A small sound classifier, trained from scratch: norm layernorm.
Rows from block 8 of a small sound classifier, named by matrix and row number. Rows with one number belong to one neuron. Each number is 200 + 20 x the weight over its row's rms, rounded and kept within 0 to 999. All counts start at 0.
After each neuron's rows are labels from the 100 clips, of 14976, where the neuron reaches its highest value: "top examples" is what is common among them. Only what is clearly more common there than usual is listed. The data: single notes of musical instruments (NSynth).
# fc1: MLP up (model.blocks.8.mlp.fc1.weight, 1920x320), inputs 160-239
# fc2: MLP down (model.blocks.8.mlp.fc2.weight, 320x1920, transposed), outputs 160-239

fc1.612,191,154,216,218,199,173,212,164,202,186,228,221,221,173,186,242,198,199,201,183,203,196,180,249,214,202,173,180,197,204,189,198,232,203,232,229,179,189,209,148,212,204,214,179,213,221,181,197,201,187,218,177,231,196,200,230,169,238,215,221,232,225,184,221,188,192,211,212,224,192,226,185,176,190,194,199,230,199,221,238
fc2.612,157,194,165,204,188,205,212,178,217,153,169,190,195,176,207,224,208,181,211,199,190,182,223,197,177,211,202,206,225,193,186,202,213,186,185,194,198,175,188,195,166,247,185,172,196,203,172,204,222,200,191,215,212,226,178,189,194,189,208,191,199,228,218,215,202,185,188,205,182,187,190,217,204,226,195,167,218,235,177,229
top examples: pitch class F; octave 4; note: F4; acoustic

fc1.274,193,180,233,195,183,217,213,198,168,203,209,195,219,181,187,208,181,241,209,203,227,180,186,203,175,170,182,186,191,205,213,212,193,164,181,196,165,208,180,189,203,197,165,190,201,206,207,198,203,205,233,178,185,177,195,209,212,170,231,219,251,201,223,176,153,188,230,198,183,185,224,209,178,227,175,209,195,167,212,224
fc2.274,175,196,186,211,201,202,226,209,198,200,154,185,197,189,185,240,212,202,208,179,187,172,213,207,182,208,188,213,246,192,172,177,215,184,126,200,239,205,218,189,176,216,223,228,204,197,175,175,199,216,193,175,216,209,211,229,175,207,204,153,182,192,205,191,194,168,187,201,203,223,204,225,168,238,216,205,186,247,210,199
top examples: pitch class A; octave 3; note: A3; acoustic

fc1.489,214,195,235,223,173,200,176,192,208,171,228,207,197,213,210,190,199,159,204,200,185,230,194,182,198,180,214,182,178,197,206,234,205,199,195,236,169,200,187,209,184,197,193,191,235,236,199,237,183,202,194,190,207,202,244,196,204,209,211,223,197,206,198,241,202,190,197,202,223,221,206,189,183,197,217,169,189,186,196,210
fc2.489,219,184,177,188,177,212,220,245,212,197,173,184,201,219,232,219,223,188,215,162,170,211,234,186,232,186,208,216,196,229,195,192,183,212,186,192,203,195,173,185,188,203,201,176,202,180,209,210,168,239,175,180,207,198,208,167,185,184,193,184,173,238,228,229,201,189,194,190,203,204,205,187,158,241,234,209,186,196,210,179
top examples: pitch class F; octave 6; note: F6

fc1.249,205,185,195,175,205,189,155,176,229,171,181,171,206,207,193,182,174,208,191,215,200,162,209,166,186,177,195,167,212,182,215,188,182,211,173,173,201,216,204,217,221,219,188,190,237,189,205,175,203,177,173,242,208,214,200,190,192,178,193,196,175,213,192,185,163,227,196,171,215,186,222,174,209,225,221,221,191,200,208,200
fc2.249,220,179,171,197,156,241,221,252,225,171,231,214,211,196,226,221,234,164,222,193,200,185,201,222,214,179,178,219,231,196,183,228,207,192,170,201,205,182,151,170,171,233,194,197,179,210,213,205,192,211,207,182,210,177,205,182,158,211,227,181,191,216,205,193,201,232,177,172,201,188,152,188,162,238,207,219,205,214,181,191
top examples: pitch class G#; octave 2; note: G#2; pitch class: G

fc1.747,193,200,199,207,225,227,165,183,226,167,220,204,188,240,185,200,161,196,202,184,170,191,240,188,210,169,177,201,174,185,219,173,191,207,211,156,204,213,194,188,195,219,175,197,234,202,184,197,193,187,193,195,184,158,213,199,196,170,197,172,222,197,217,208,146,206,205,158,209,216,230,177,193,201,191,200,191,195,214,202
fc2.747,212,212,153,215,208,209,194,215,240,169,220,160,194,188,190,195,261,187,207,198,211,200,172,198,220,255,161,185,193,199,186,226,225,211,185,192,196,136,179,188,190,235,193,217,211,189,200,232,212,221,198,199,208,177,188,190,206,173,215,177,187,221,211,221,209,200,195,170,219,219,170,183,172,227,206,190,200,232,173,218
top examples: pitch class G#; octave 2; note: G#2

fc1.314,239,201,226,216,199,207,185,171,199,208,163,187,199,195,190,196,214,223,147,164,188,216,187,184,227,204,167,203,191,191,215,216,206,190,218,241,199,158,194,175,196,181,165,202,215,232,184,220,171,225,196,201,210,206,221,166,194,203,218,186,200,200,209,192,227,244,200,228,199,222,173,178,168,191,172,189,225,244,192,222
fc2.314,185,214,158,189,192,240,227,221,214,217,189,196,237,196,201,210,236,159,207,196,185,208,204,238,188,190,221,178,230,197,202,208,199,203,174,194,203,177,182,180,194,186,191,175,224,168,183,213,195,205,193,173,192,187,198,208,221,196,195,209,205,219,195,183,182,174,209,216,226,187,216,230,197,191,228,183,190,209,217,203
top examples: pitch class F; octave 6; note: F6

fc1.329,192,217,197,232,186,190,156,200,211,176,213,220,187,182,217,222,195,192,206,196,201,191,168,185,234,219,208,230,206,190,221,236,225,188,202,243,203,225,155,194,201,192,241,176,209,222,196,182,207,192,202,149,209,250,208,186,190,168,207,194,167,196,219,259,207,212,195,213,200,213,206,209,196,204,213,172,177,190,196,206
fc2.329,177,198,161,161,206,219,241,173,232,226,175,166,197,206,226,205,206,217,209,187,186,188,214,201,180,193,187,191,212,190,183,178,155,224,171,145,188,173,203,163,197,242,168,212,181,163,184,216,210,200,189,197,193,183,181,219,204,201,199,204,209,229,198,159,214,170,194,204,191,205,170,213,192,201,202,223,163,221,210,197
top examples: pitch class G#; octave 6; note: G#6; note: C#7

fc1.311,213,192,204,217,223,200,190,197,240,232,193,225,207,227,203,218,207,200,189,210,205,196,201,212,239,173,197,204,208,236,224,236,204,188,192,226,186,194,192,196,189,207,220,173,173,212,192,210,188,207,228,201,204,190,193,184,199,188,198,187,223,204,191,218,181,210,210,180,187,197,181,181,197,214,174,196,234,179,187,226
fc2.311,219,199,186,187,161,228,210,186,226,202,186,210,203,177,247,186,237,182,200,165,188,216,212,177,191,177,202,180,214,204,231,186,230,179,198,178,195,199,191,195,188,192,212,219,180,194,219,181,218,243,192,217,220,172,203,179,187,210,195,216,160,196,188,204,207,203,168,220,194,205,212,213,154,198,233,172,176,202,209,205
top examples: octave 7; pitch class D; note: D7; note: D#7

fc1.765,206,219,210,188,202,202,200,198,168,183,222,194,183,232,161,210,226,212,223,214,179,191,186,186,230,187,190,167,207,230,160,208,185,207,239,202,184,208,228,179,213,191,197,238,220,180,219,208,190,197,198,193,208,186,221,203,235,177,202,239,238,191,200,224,225,214,220,216,191,215,222,188,172,180,190,243,224,174,229,189
fc2.765,213,182,177,196,151,194,242,204,219,208,204,177,204,165,193,183,200,188,194,191,201,177,198,210,186,198,219,216,220,181,188,179,163,213,200,209,181,184,187,182,214,200,207,164,192,193,220,185,182,229,200,197,194,216,192,195,229,209,224,197,221,198,212,223,193,154,219,179,196,182,207,179,226,232,203,221,182,195,207,186
top examples: pitch class A; octave 4; note: A4

fc1.755,217,188,200,226,219,195,200,218,158,147,228,212,204,202,235,195,190,210,226,217,223,217,205,181,241,171,167,231,225,209,198,233,191,194,207,196,202,176,200,178,192,196,218,176,202,215,188,212,212,212,212,182,227,197,199,196,212,171,216,206,182,213,191,188,209,175,181,187,214,172,194,167,221,196,182,223,221,197,240,239
fc2.755,235,217,144,198,196,231,212,221,229,186,177,209,199,174,174,248,200,175,223,204,158,219,197,219,203,204,177,203,227,175,194,220,179,202,147,181,209,165,214,174,175,189,223,211,167,194,189,213,199,195,202,218,205,174,203,189,200,196,183,206,184,219,205,205,217,187,213,197,213,196,166,217,178,185,217,209,210,221,206,187
top examples: pitch class C; octave 5; electronic; note: C5

fc1.583,252,172,169,188,187,189,189,181,195,211,215,213,179,187,218,201,186,240,153,198,214,205,185,201,226,145,249,200,190,179,218,240,212,172,226,215,161,182,198,213,215,155,164,177,211,178,227,202,209,218,206,183,216,205,200,209,182,202,172,225,222,196,196,212,201,164,217,215,199,191,192,227,235,182,229,229,242,199,192,216
fc2.583,204,221,194,229,154,238,220,187,187,213,193,214,213,162,163,250,207,198,221,168,218,206,208,182,190,217,203,195,218,176,184,189,197,201,162,203,220,158,183,177,183,179,191,183,203,199,208,176,224,236,215,158,199,209,204,204,190,181,198,195,212,212,215,199,238,221,211,187,230,207,196,194,211,223,238,225,166,228,186,201
top examples: pitch class C; octave 6; note: C6

fc1.199,201,170,222,183,185,178,178,177,250,219,240,195,232,213,219,195,162,229,224,171,216,211,169,179,171,203,212,181,207,204,186,206,196,188,196,181,189,195,204,197,198,180,217,189,203,197,186,201,217,167,195,211,194,213,167,171,182,174,200,214,198,225,209,203,176,234,214,243,169,186,239,196,170,190,215,212,200,219,201,192
fc2.199,194,185,159,203,169,216,231,194,216,173,201,196,222,196,225,229,187,211,185,183,170,143,187,241,207,185,182,188,237,204,203,207,181,208,202,216,232,187,209,191,150,235,209,177,210,185,223,201,228,216,195,185,190,211,177,174,214,187,209,194,211,249,177,214,203,216,213,190,195,156,195,227,196,225,240,154,195,222,201,221
top examples: octave 7; pitch class E; note: E7

fc1.333,181,210,233,174,208,166,177,212,200,226,180,168,195,187,179,216,181,208,178,192,272,181,199,180,210,183,208,206,195,218,174,215,203,218,168,179,183,201,188,215,193,190,195,209,186,190,226,192,208,196,216,204,215,212,207,189,155,195,236,184,207,210,186,158,175,216,240,207,202,200,223,222,194,222,184,190,174,181,170,200
fc2.333,217,181,151,196,215,220,220,241,233,193,185,216,189,215,221,222,208,190,222,193,176,193,201,216,217,209,202,189,226,202,178,220,197,192,211,171,193,192,196,178,200,225,207,226,206,210,192,235,210,225,199,172,169,182,235,190,219,199,202,163,194,186,202,193,213,201,211,176,190,196,178,201,178,220,206,237,203,190,189,199
top examples: pitch class G; octave 5; note: G5; organ

fc1.182,200,195,198,189,197,236,186,204,156,216,212,214,193,207,187,176,216,193,192,224,188,215,180,205,200,192,176,196,166,210,167,243,209,198,188,252,231,226,215,246,222,224,212,229,209,192,206,162,224,211,249,187,185,191,208,175,205,191,197,200,188,165,199,191,168,185,189,216,204,217,231,203,218,188,178,189,216,154,213,220
fc2.182,227,212,168,201,198,182,208,213,190,200,203,187,192,201,217,250,215,186,173,210,202,179,210,214,217,233,172,216,167,213,167,186,204,218,165,221,207,216,190,171,195,213,195,203,208,154,219,217,192,210,206,179,196,216,219,201,200,183,183,208,195,206,188,172,244,191,188,187,216,221,184,203,203,205,195,217,191,202,196,221
top examples: octave 7; pitch class D#; note: D#7

fc1.522,222,193,191,151,198,189,207,171,223,214,174,210,200,185,183,204,204,227,171,196,216,200,157,199,186,230,217,201,201,176,192,224,138,181,239,203,193,196,220,231,189,231,202,210,174,216,199,201,192,223,167,201,206,218,206,205,206,207,215,225,159,229,171,194,187,197,211,204,187,176,218,185,185,214,171,206,207,215,200,226
fc2.522,205,226,211,238,241,205,184,217,239,177,169,169,214,172,214,207,200,208,200,175,199,146,187,182,188,218,189,202,214,152,211,201,219,197,184,229,209,200,194,183,160,203,185,186,159,241,205,197,201,223,196,179,220,190,158,230,197,191,218,186,195,226,231,205,232,216,169,183,235,189,206,235,158,251,208,195,155,180,202,199
top examples: octave 7; pitch class G; note: G7

fc1.586,224,209,176,167,216,177,210,212,164,165,206,213,239,186,182,210,207,222,190,214,219,208,188,206,189,206,180,210,162,210,182,210,187,181,211,195,208,206,217,183,225,205,202,198,188,198,181,192,188,232,176,193,158,189,205,184,216,179,160,235,181,235,193,252,202,194,222,188,166,173,222,214,180,216,212,226,183,144,177,223
fc2.586,207,211,214,237,180,229,220,211,247,230,199,193,167,205,203,191,236,178,212,186,174,215,198,171,195,197,194,206,254,181,230,208,178,182,209,229,211,181,165,212,164,211,170,194,205,199,213,230,203,233,172,231,213,217,181,218,215,216,183,196,174,183,213,187,212,222,206,189,194,220,188,226,180,214,215,184,175,200,177,202
top examples: pitch class G#; octave 6; note: G#6

fc1.664,207,194,176,202,181,202,165,196,216,212,218,218,187,219,239,190,199,183,190,215,203,157,205,209,210,203,216,218,194,190,192,196,197,212,239,184,195,193,207,181,184,215,216,187,165,213,234,209,175,224,211,193,232,182,178,160,190,192,182,159,227,212,213,239,180,238,213,235,190,202,238,171,232,198,227,211,224,166,199,216
fc2.664,203,201,168,209,173,245,201,240,213,200,167,225,175,200,217,209,214,211,236,193,239,213,185,194,209,214,180,192,195,178,201,233,184,217,195,242,198,202,157,195,170,207,190,213,201,224,191,210,208,205,217,206,169,203,214,221,230,195,177,213,206,193,235,206,222,181,205,201,218,232,166,176,160,194,209,164,174,182,178,226
top examples: pitch class G; octave 3; note: G3

fc1.516,166,203,217,201,191,178,168,214,156,193,211,227,193,222,224,180,205,200,191,222,186,219,183,202,197,218,235,205,198,222,208,181,201,192,187,192,173,183,200,225,214,222,194,200,220,244,208,174,170,195,233,211,212,187,220,257,210,202,213,220,212,215,168,199,213,225,209,216,180,171,223,183,235,200,172,202,226,210,184,195
fc2.516,176,198,182,191,189,179,197,227,241,208,215,206,220,178,184,239,211,186,201,190,197,235,188,180,176,233,203,229,193,199,198,194,209,211,201,217,221,214,210,203,170,231,184,170,209,218,222,174,207,241,190,195,229,196,189,195,208,217,191,206,193,204,209,221,210,185,215,160,198,203,199,219,182,210,206,171,218,179,210,142
top examples: pitch class C; octave 7; note: C7

fc1.330,161,185,193,195,188,184,187,179,207,172,213,191,180,212,206,180,168,203,166,199,175,179,216,163,216,192,232,227,207,199,178,192,221,182,215,194,195,174,217,189,206,185,230,216,207,193,178,226,191,211,199,192,228,207,207,215,201,236,186,246,199,227,182,223,224,212,178,198,228,200,217,237,213,182,200,215,243,166,216,177
fc2.330,188,182,167,211,196,224,220,221,242,181,239,185,181,216,216,203,195,187,184,181,177,159,204,170,225,220,180,208,223,194,191,201,195,204,187,216,201,162,202,183,181,193,192,179,200,220,216,187,234,202,200,201,211,217,204,200,205,197,205,237,183,240,190,235,209,196,218,189,212,209,216,218,189,183,202,186,165,180,183,188
top examples: pitch class C; octave 3; note: C3

fc1.523,190,201,208,200,190,184,235,199,189,174,217,193,197,190,196,230,191,222,217,216,235,195,190,221,201,192,206,203,230,170,195,221,200,186,183,241,208,205,206,185,210,222,170,191,176,211,190,163,224,233,225,179,219,208,203,199,229,220,216,159,184,188,194,194,184,228,219,223,174,232,201,210,189,225,192,147,179,202,174,193
fc2.523,199,194,154,195,193,232,206,174,249,215,192,208,212,198,224,201,220,212,196,169,160,195,222,202,188,170,166,192,214,191,196,185,175,223,163,144,209,189,201,193,174,206,199,210,191,180,181,222,190,204,189,218,208,211,196,207,192,197,199,208,199,212,195,180,218,176,177,191,198,188,193,211,173,203,209,233,170,218,223,195
top examples: pitch class F; octave 3; note: F3

fc1.354,221,169,191,182,197,201,161,224,244,179,187,236,195,198,227,190,189,199,196,176,185,195,211,204,207,174,209,194,211,191,221,169,208,186,185,171,185,215,183,203,155,199,196,212,225,205,205,179,204,174,201,222,183,215,225,216,188,215,225,172,228,161,220,230,188,207,203,193,209,222,209,194,195,200,196,166,206,244,206,200
fc2.354,194,211,164,217,211,201,208,196,195,222,208,161,183,183,205,194,226,179,203,214,221,196,205,208,162,214,159,155,178,199,196,231,199,182,190,194,183,195,206,174,232,227,183,216,190,187,168,204,164,226,210,215,209,164,213,182,196,188,197,222,173,224,232,165,164,201,195,208,165,228,170,176,162,224,211,226,166,210,181,183
top examples: pitch class G; octave 3; note: G3

fc1.202,196,197,198,196,166,194,181,189,201,222,180,210,199,189,211,181,176,242,228,216,208,183,196,217,217,170,206,219,199,196,226,180,191,192,190,187,233,181,171,224,210,156,177,208,194,228,169,189,210,171,207,197,221,193,201,191,213,190,204,159,197,227,223,209,219,211,196,178,171,179,170,230,220,197,199,195,183,223,227,194
fc2.202,203,189,152,189,221,211,243,189,232,221,183,204,224,224,185,220,196,186,198,172,188,181,229,196,197,204,182,224,211,192,193,153,220,217,187,192,172,219,209,170,158,230,174,184,202,176,192,201,233,192,187,200,228,206,189,217,176,227,235,235,207,208,213,167,171,188,183,206,195,213,187,207,146,177,172,231,201,225,206,174
top examples: pitch class E; octave 5; note: E5

fc1.367,202,132,204,168,178,189,230,192,230,157,218,237,155,219,209,207,223,203,199,176,235,193,198,207,210,192,222,173,173,187,230,231,180,199,184,174,194,228,186,160,226,211,176,209,168,201,169,187,217,215,198,194,185,201,239,198,173,191,225,186,220,200,181,209,172,213,210,222,188,198,185,185,205,254,180,262,213,217,166,161
fc2.367,186,179,148,181,155,227,197,223,224,207,165,191,180,198,239,209,218,191,232,174,176,217,189,176,186,193,190,202,201,199,188,184,201,192,161,202,192,193,191,184,228,214,198,202,169,193,213,206,211,211,196,189,198,179,192,190,219,206,227,184,192,158,191,201,227,167,185,167,195,169,186,217,197,242,169,210,172,219,191,183
top examples: pitch class G; note: G5; pitch class F#; note: F#7

fc1.681,219,191,193,191,167,207,206,232,188,225,217,217,158,202,207,194,175,214,190,269,203,185,156,207,220,218,193,218,211,201,177,222,161,184,191,198,202,192,218,230,196,188,225,196,198,209,237,212,206,216,189,179,217,202,175,205,230,205,202,206,213,224,205,208,237,220,220,180,179,225,216,194,226,211,199,218,209,199,188,193
fc2.681,219,230,168,211,213,243,217,222,227,210,195,189,214,207,229,220,219,220,204,184,215,156,218,210,179,194,186,212,213,192,191,185,199,215,210,172,185,199,222,194,172,204,217,207,217,190,204,215,198,211,200,182,202,203,174,170,207,188,187,204,189,200,222,199,201,159,202,214,222,237,184,220,185,226,192,207,171,225,210,205
top examples: pitch class F#; octave 3; note: F#3

fc1.683,211,168,184,180,205,197,174,180,202,193,244,175,175,232,181,177,197,167,223,223,182,220,189,210,198,185,182,155,186,212,230,219,180,212,182,185,203,182,209,225,200,240,198,196,191,208,201,184,199,187,215,235,194,207,199,173,194,170,217,191,185,203,223,215,181,217,211,171,202,204,208,173,174,186,205,163,211,197,170,224
fc2.683,228,176,211,236,188,234,188,197,246,197,180,173,211,179,227,231,212,190,213,197,204,214,210,210,181,256,156,209,211,221,211,225,218,226,174,191,185,171,171,182,169,213,203,187,224,214,174,218,194,193,220,187,232,193,183,197,204,205,177,188,193,215,189,186,220,176,201,163,167,178,183,215,196,242,198,177,177,185,212,204
top examples: pitch class G#; octave 2; note: G#2

fc1.292,247,206,211,180,216,217,196,158,196,210,202,220,174,202,189,195,220,252,160,214,181,200,206,185,202,203,183,194,218,192,207,171,187,198,217,208,179,183,211,216,232,188,160,235,195,219,213,163,203,190,216,207,224,174,241,195,192,171,199,203,193,200,165,197,221,219,225,212,189,237,215,200,202,196,184,239,204,183,198,208
fc2.292,167,189,197,214,190,230,233,209,204,237,233,185,223,203,202,211,219,199,188,174,199,182,203,197,183,209,196,204,187,237,217,210,209,192,186,264,209,181,190,201,175,194,192,207,203,160,191,210,210,188,187,180,188,214,210,199,215,186,221,183,174,203,162,212,186,238,195,175,199,180,221,178,189,184,192,178,201,196,174,206
top examples: pitch class G; octave 7; note: G7

fc1.588,197,182,205,208,223,231,188,224,209,198,207,178,190,202,241,226,215,182,221,243,226,223,159,186,248,195,175,206,180,202,167,207,201,203,244,244,232,198,219,180,198,239,264,172,200,182,182,202,180,209,204,212,222,203,209,173,179,180,188,217,237,158,206,235,166,180,182,201,197,145,194,180,202,170,185,165,197,157,216,223
fc2.588,221,183,180,209,188,239,193,210,210,195,185,206,178,200,223,249,218,177,197,174,184,191,208,201,188,213,183,206,237,185,223,195,209,203,201,198,204,161,206,205,180,228,181,201,203,200,208,186,213,225,193,220,197,201,169,191,183,197,185,206,221,192,163,223,246,195,209,182,188,180,211,225,194,213,236,174,176,226,178,200
top examples: octave 7; pitch class G#; note: G#7; note: C#7

fc1.216,157,196,199,219,224,213,181,197,217,153,184,236,216,175,211,220,167,200,200,177,167,207,184,200,214,174,175,227,220,188,182,207,181,206,210,253,221,241,173,151,232,181,159,226,199,203,201,179,210,191,194,191,208,229,185,218,199,229,208,192,209,213,214,239,203,194,222,215,224,193,226,203,215,202,204,185,208,207,210,200
fc2.216,193,241,179,178,222,210,182,186,239,209,175,172,191,201,182,223,218,159,175,192,225,156,223,200,186,166,196,191,246,192,207,181,209,220,174,176,221,220,207,175,159,229,177,211,192,215,185,167,204,216,175,178,204,228,203,208,225,227,200,177,208,216,205,227,215,195,200,216,210,220,181,246,197,239,227,194,185,204,215,187
top examples: pitch class G; octave 2; note: G2

fc1.651,196,169,212,229,236,211,223,190,249,214,168,205,166,193,177,226,238,230,186,227,213,214,214,215,215,207,185,193,227,175,180,211,217,206,225,205,181,220,206,209,226,194,235,163,216,190,174,209,192,194,173,192,183,212,213,193,200,203,193,201,227,204,172,223,186,191,185,197,203,164,189,217,191,189,238,214,206,185,208,207
fc2.651,229,189,170,201,193,237,226,239,204,196,151,196,205,224,221,240,191,181,219,186,210,194,201,198,207,177,206,188,200,217,214,198,212,211,181,184,222,158,206,192,184,209,221,223,216,204,199,222,205,206,181,194,175,210,208,191,199,203,199,183,215,231,205,177,215,188,190,203,209,186,195,172,218,202,201,198,176,251,166,202
top examples: pitch class C; octave 8; note: C8; mallet

fc1.13,163,215,218,194,208,201,191,184,198,172,210,219,194,185,203,218,201,202,183,205,195,201,213,174,193,224,210,195,184,199,199,214,171,217,194,208,185,231,200,170,231,192,205,222,193,210,187,182,199,208,228,182,200,207,217,231,209,216,191,195,240,180,150,175,194,211,223,188,173,186,215,203,238,195,197,190,208,171,232,191
fc2.13,211,214,174,211,187,202,214,207,207,184,172,207,206,189,196,223,211,194,220,185,208,201,232,213,189,203,198,184,242,241,183,202,172,195,173,197,221,225,210,219,179,199,164,178,198,229,182,178,233,241,174,228,167,206,202,195,215,172,215,185,197,216,200,204,210,204,190,164,202,188,174,226,188,209,170,181,190,202,219,182
top examples: pitch class F; octave 2; note: F2

fc1.505,208,171,215,197,172,183,159,226,189,198,225,184,168,188,186,214,192,217,215,252,214,165,204,205,183,202,180,170,202,169,167,190,225,167,185,204,200,201,196,202,199,250,172,183,218,215,187,193,194,193,218,183,209,202,186,193,229,192,199,215,215,203,203,177,164,203,209,167,207,201,204,179,195,216,163,182,193,171,181,202
fc2.505,188,194,169,191,191,220,183,206,219,216,243,167,217,215,200,224,230,188,198,185,202,198,200,231,179,199,174,230,220,196,200,239,188,196,177,185,209,195,176,208,160,216,204,179,221,184,203,206,197,239,232,186,178,198,206,208,174,187,201,219,200,233,210,203,226,193,198,192,225,205,151,168,195,213,179,231,175,213,197,200
top examples: pitch class G#; octave 2; note: G#2

fc1.611,184,209,193,207,200,183,206,176,174,178,213,233,229,206,192,147,218,165,193,227,192,217,208,187,202,168,157,232,208,221,187,240,185,241,184,212,180,170,201,234,198,208,164,201,221,204,214,209,183,208,212,190,182,195,230,227,190,220,184,183,193,209,215,209,170,171,173,236,236,178,172,210,218,196,205,206,203,192,222,228
fc2.611,168,183,187,251,222,227,229,230,216,172,199,229,168,203,223,225,184,150,222,196,214,172,193,179,170,194,194,190,216,177,198,226,219,212,181,230,209,165,201,185,225,211,208,199,187,187,169,197,189,220,172,215,222,206,213,218,203,200,179,192,219,215,194,228,194,175,177,172,177,220,219,219,164,174,219,168,183,213,223,188
top examples: pitch class F; octave 4; note: F4

fc1.543,215,201,223,204,235,195,191,186,199,186,212,188,218,199,204,213,165,169,182,201,211,177,165,203,173,196,229,229,188,216,199,212,189,209,173,222,210,180,185,225,206,226,178,191,151,182,203,234,183,174,187,202,211,209,230,225,167,210,213,210,177,183,154,195,204,221,201,218,190,178,249,228,166,190,188,203,186,165,202,181
fc2.543,230,225,169,191,191,194,207,231,237,179,195,194,168,210,186,208,205,194,235,190,187,170,165,157,199,200,211,196,212,203,195,221,207,170,192,236,217,190,172,182,197,204,217,210,168,214,203,200,214,239,174,205,166,211,202,173,192,182,186,205,200,231,193,230,187,188,203,170,192,188,183,146,177,188,239,194,189,215,165,200
top examples: pitch class E; octave 3; note: E3

fc1.47,181,189,192,202,195,197,212,196,170,224,206,189,217,212,206,188,195,220,170,171,222,187,206,190,189,187,195,213,210,205,189,231,223,225,210,203,206,207,193,216,184,183,176,201,142,231,211,193,201,204,196,181,227,207,166,183,226,183,192,181,206,210,193,177,196,226,214,220,182,170,215,182,241,214,206,211,223,184,180,201
fc2.47,217,192,182,221,176,224,217,214,217,190,202,216,228,198,171,230,199,177,186,163,152,162,190,194,180,182,159,189,204,181,190,187,201,225,167,186,194,214,202,180,211,235,189,210,209,185,182,181,209,240,141,171,192,214,211,238,214,200,177,168,188,212,221,224,184,200,217,180,197,167,179,189,201,229,206,173,209,210,207,202
top examples: source: acoustic; octave 4; pitch class C#; note: C#4

fc1.558,205,200,179,213,169,216,165,211,212,210,194,181,215,194,187,228,191,186,203,208,186,173,169,205,204,212,181,224,212,196,193,209,190,187,182,223,181,215,201,207,202,183,163,178,241,228,210,184,181,199,199,199,188,182,189,199,218,180,198,198,160,191,154,184,188,191,229,185,163,185,157,192,222,190,193,166,191,201,194,182
fc2.558,191,185,182,197,177,236,196,215,240,202,181,186,210,199,204,214,208,204,193,191,192,177,221,210,191,224,185,232,263,211,205,203,186,233,186,185,207,193,217,193,194,192,185,200,247,196,190,198,219,216,211,219,233,203,197,207,203,186,205,219,197,194,193,201,211,149,172,212,180,189,199,226,196,212,196,171,187,210,181,192
top examples: source: acoustic; pitch class F#; note: F#5; note: D3

fc1.161,203,214,199,210,211,219,197,227,215,192,208,220,192,212,186,193,182,239,211,199,201,188,201,192,205,161,226,185,184,228,215,204,200,190,212,194,214,201,203,173,185,190,159,208,169,177,186,198,213,213,195,180,202,181,190,181,183,216,181,184,236,215,203,194,208,209,188,218,194,185,205,212,173,191,222,203,188,165,224,214
fc2.161,224,193,194,221,168,255,230,189,190,188,152,237,187,206,194,187,212,180,193,214,190,179,195,221,225,189,205,211,214,180,192,194,221,248,181,221,237,165,200,182,200,188,188,219,204,195,209,191,219,187,164,218,202,201,196,175,178,177,210,220,162,227,202,228,200,198,218,192,225,221,226,192,178,234,189,232,203,224,197,226
top examples: octave 7; pitch class D#; note: D#7

fc1.704,225,207,202,185,175,198,205,203,176,169,228,204,190,169,205,198,211,205,212,203,176,216,178,210,227,212,221,194,176,166,190,186,181,211,233,205,212,196,231,204,215,160,188,207,188,185,219,176,218,182,175,251,179,234,233,195,179,190,160,239,191,234,188,178,193,223,208,209,193,193,171,230,199,192,171,177,227,156,171,191
fc2.704,224,190,185,198,213,212,221,227,220,183,188,204,215,188,178,200,193,216,208,217,177,179,215,194,195,218,208,213,217,191,198,218,193,219,205,208,208,180,166,191,182,211,213,205,209,201,191,189,259,233,201,182,182,199,217,164,224,161,168,237,203,210,168,247,205,213,206,191,195,209,205,170,192,220,232,156,162,202,203,224
top examples: pitch class G#; octave 6; note: G#6

fc1.525,189,191,234,211,231,183,177,199,195,162,217,226,187,193,188,192,209,233,168,191,230,235,200,231,161,231,203,232,176,217,218,221,187,217,191,230,224,206,221,176,200,167,202,213,176,221,204,204,177,179,225,192,205,197,172,227,175,175,193,191,216,163,159,173,216,181,192,212,194,158,223,182,175,186,195,196,187,234,152,215
fc2.525,224,166,178,184,177,249,182,208,251,167,165,227,195,216,206,195,193,178,237,166,220,201,172,203,198,185,188,190,210,189,217,215,182,176,163,202,187,181,177,197,171,222,188,219,172,223,195,196,216,203,227,180,191,193,178,209,184,188,228,198,218,183,215,197,217,172,194,165,193,219,186,210,173,216,192,185,170,204,204,200
top examples: octave 7; pitch class F#; note: F#7; note: F2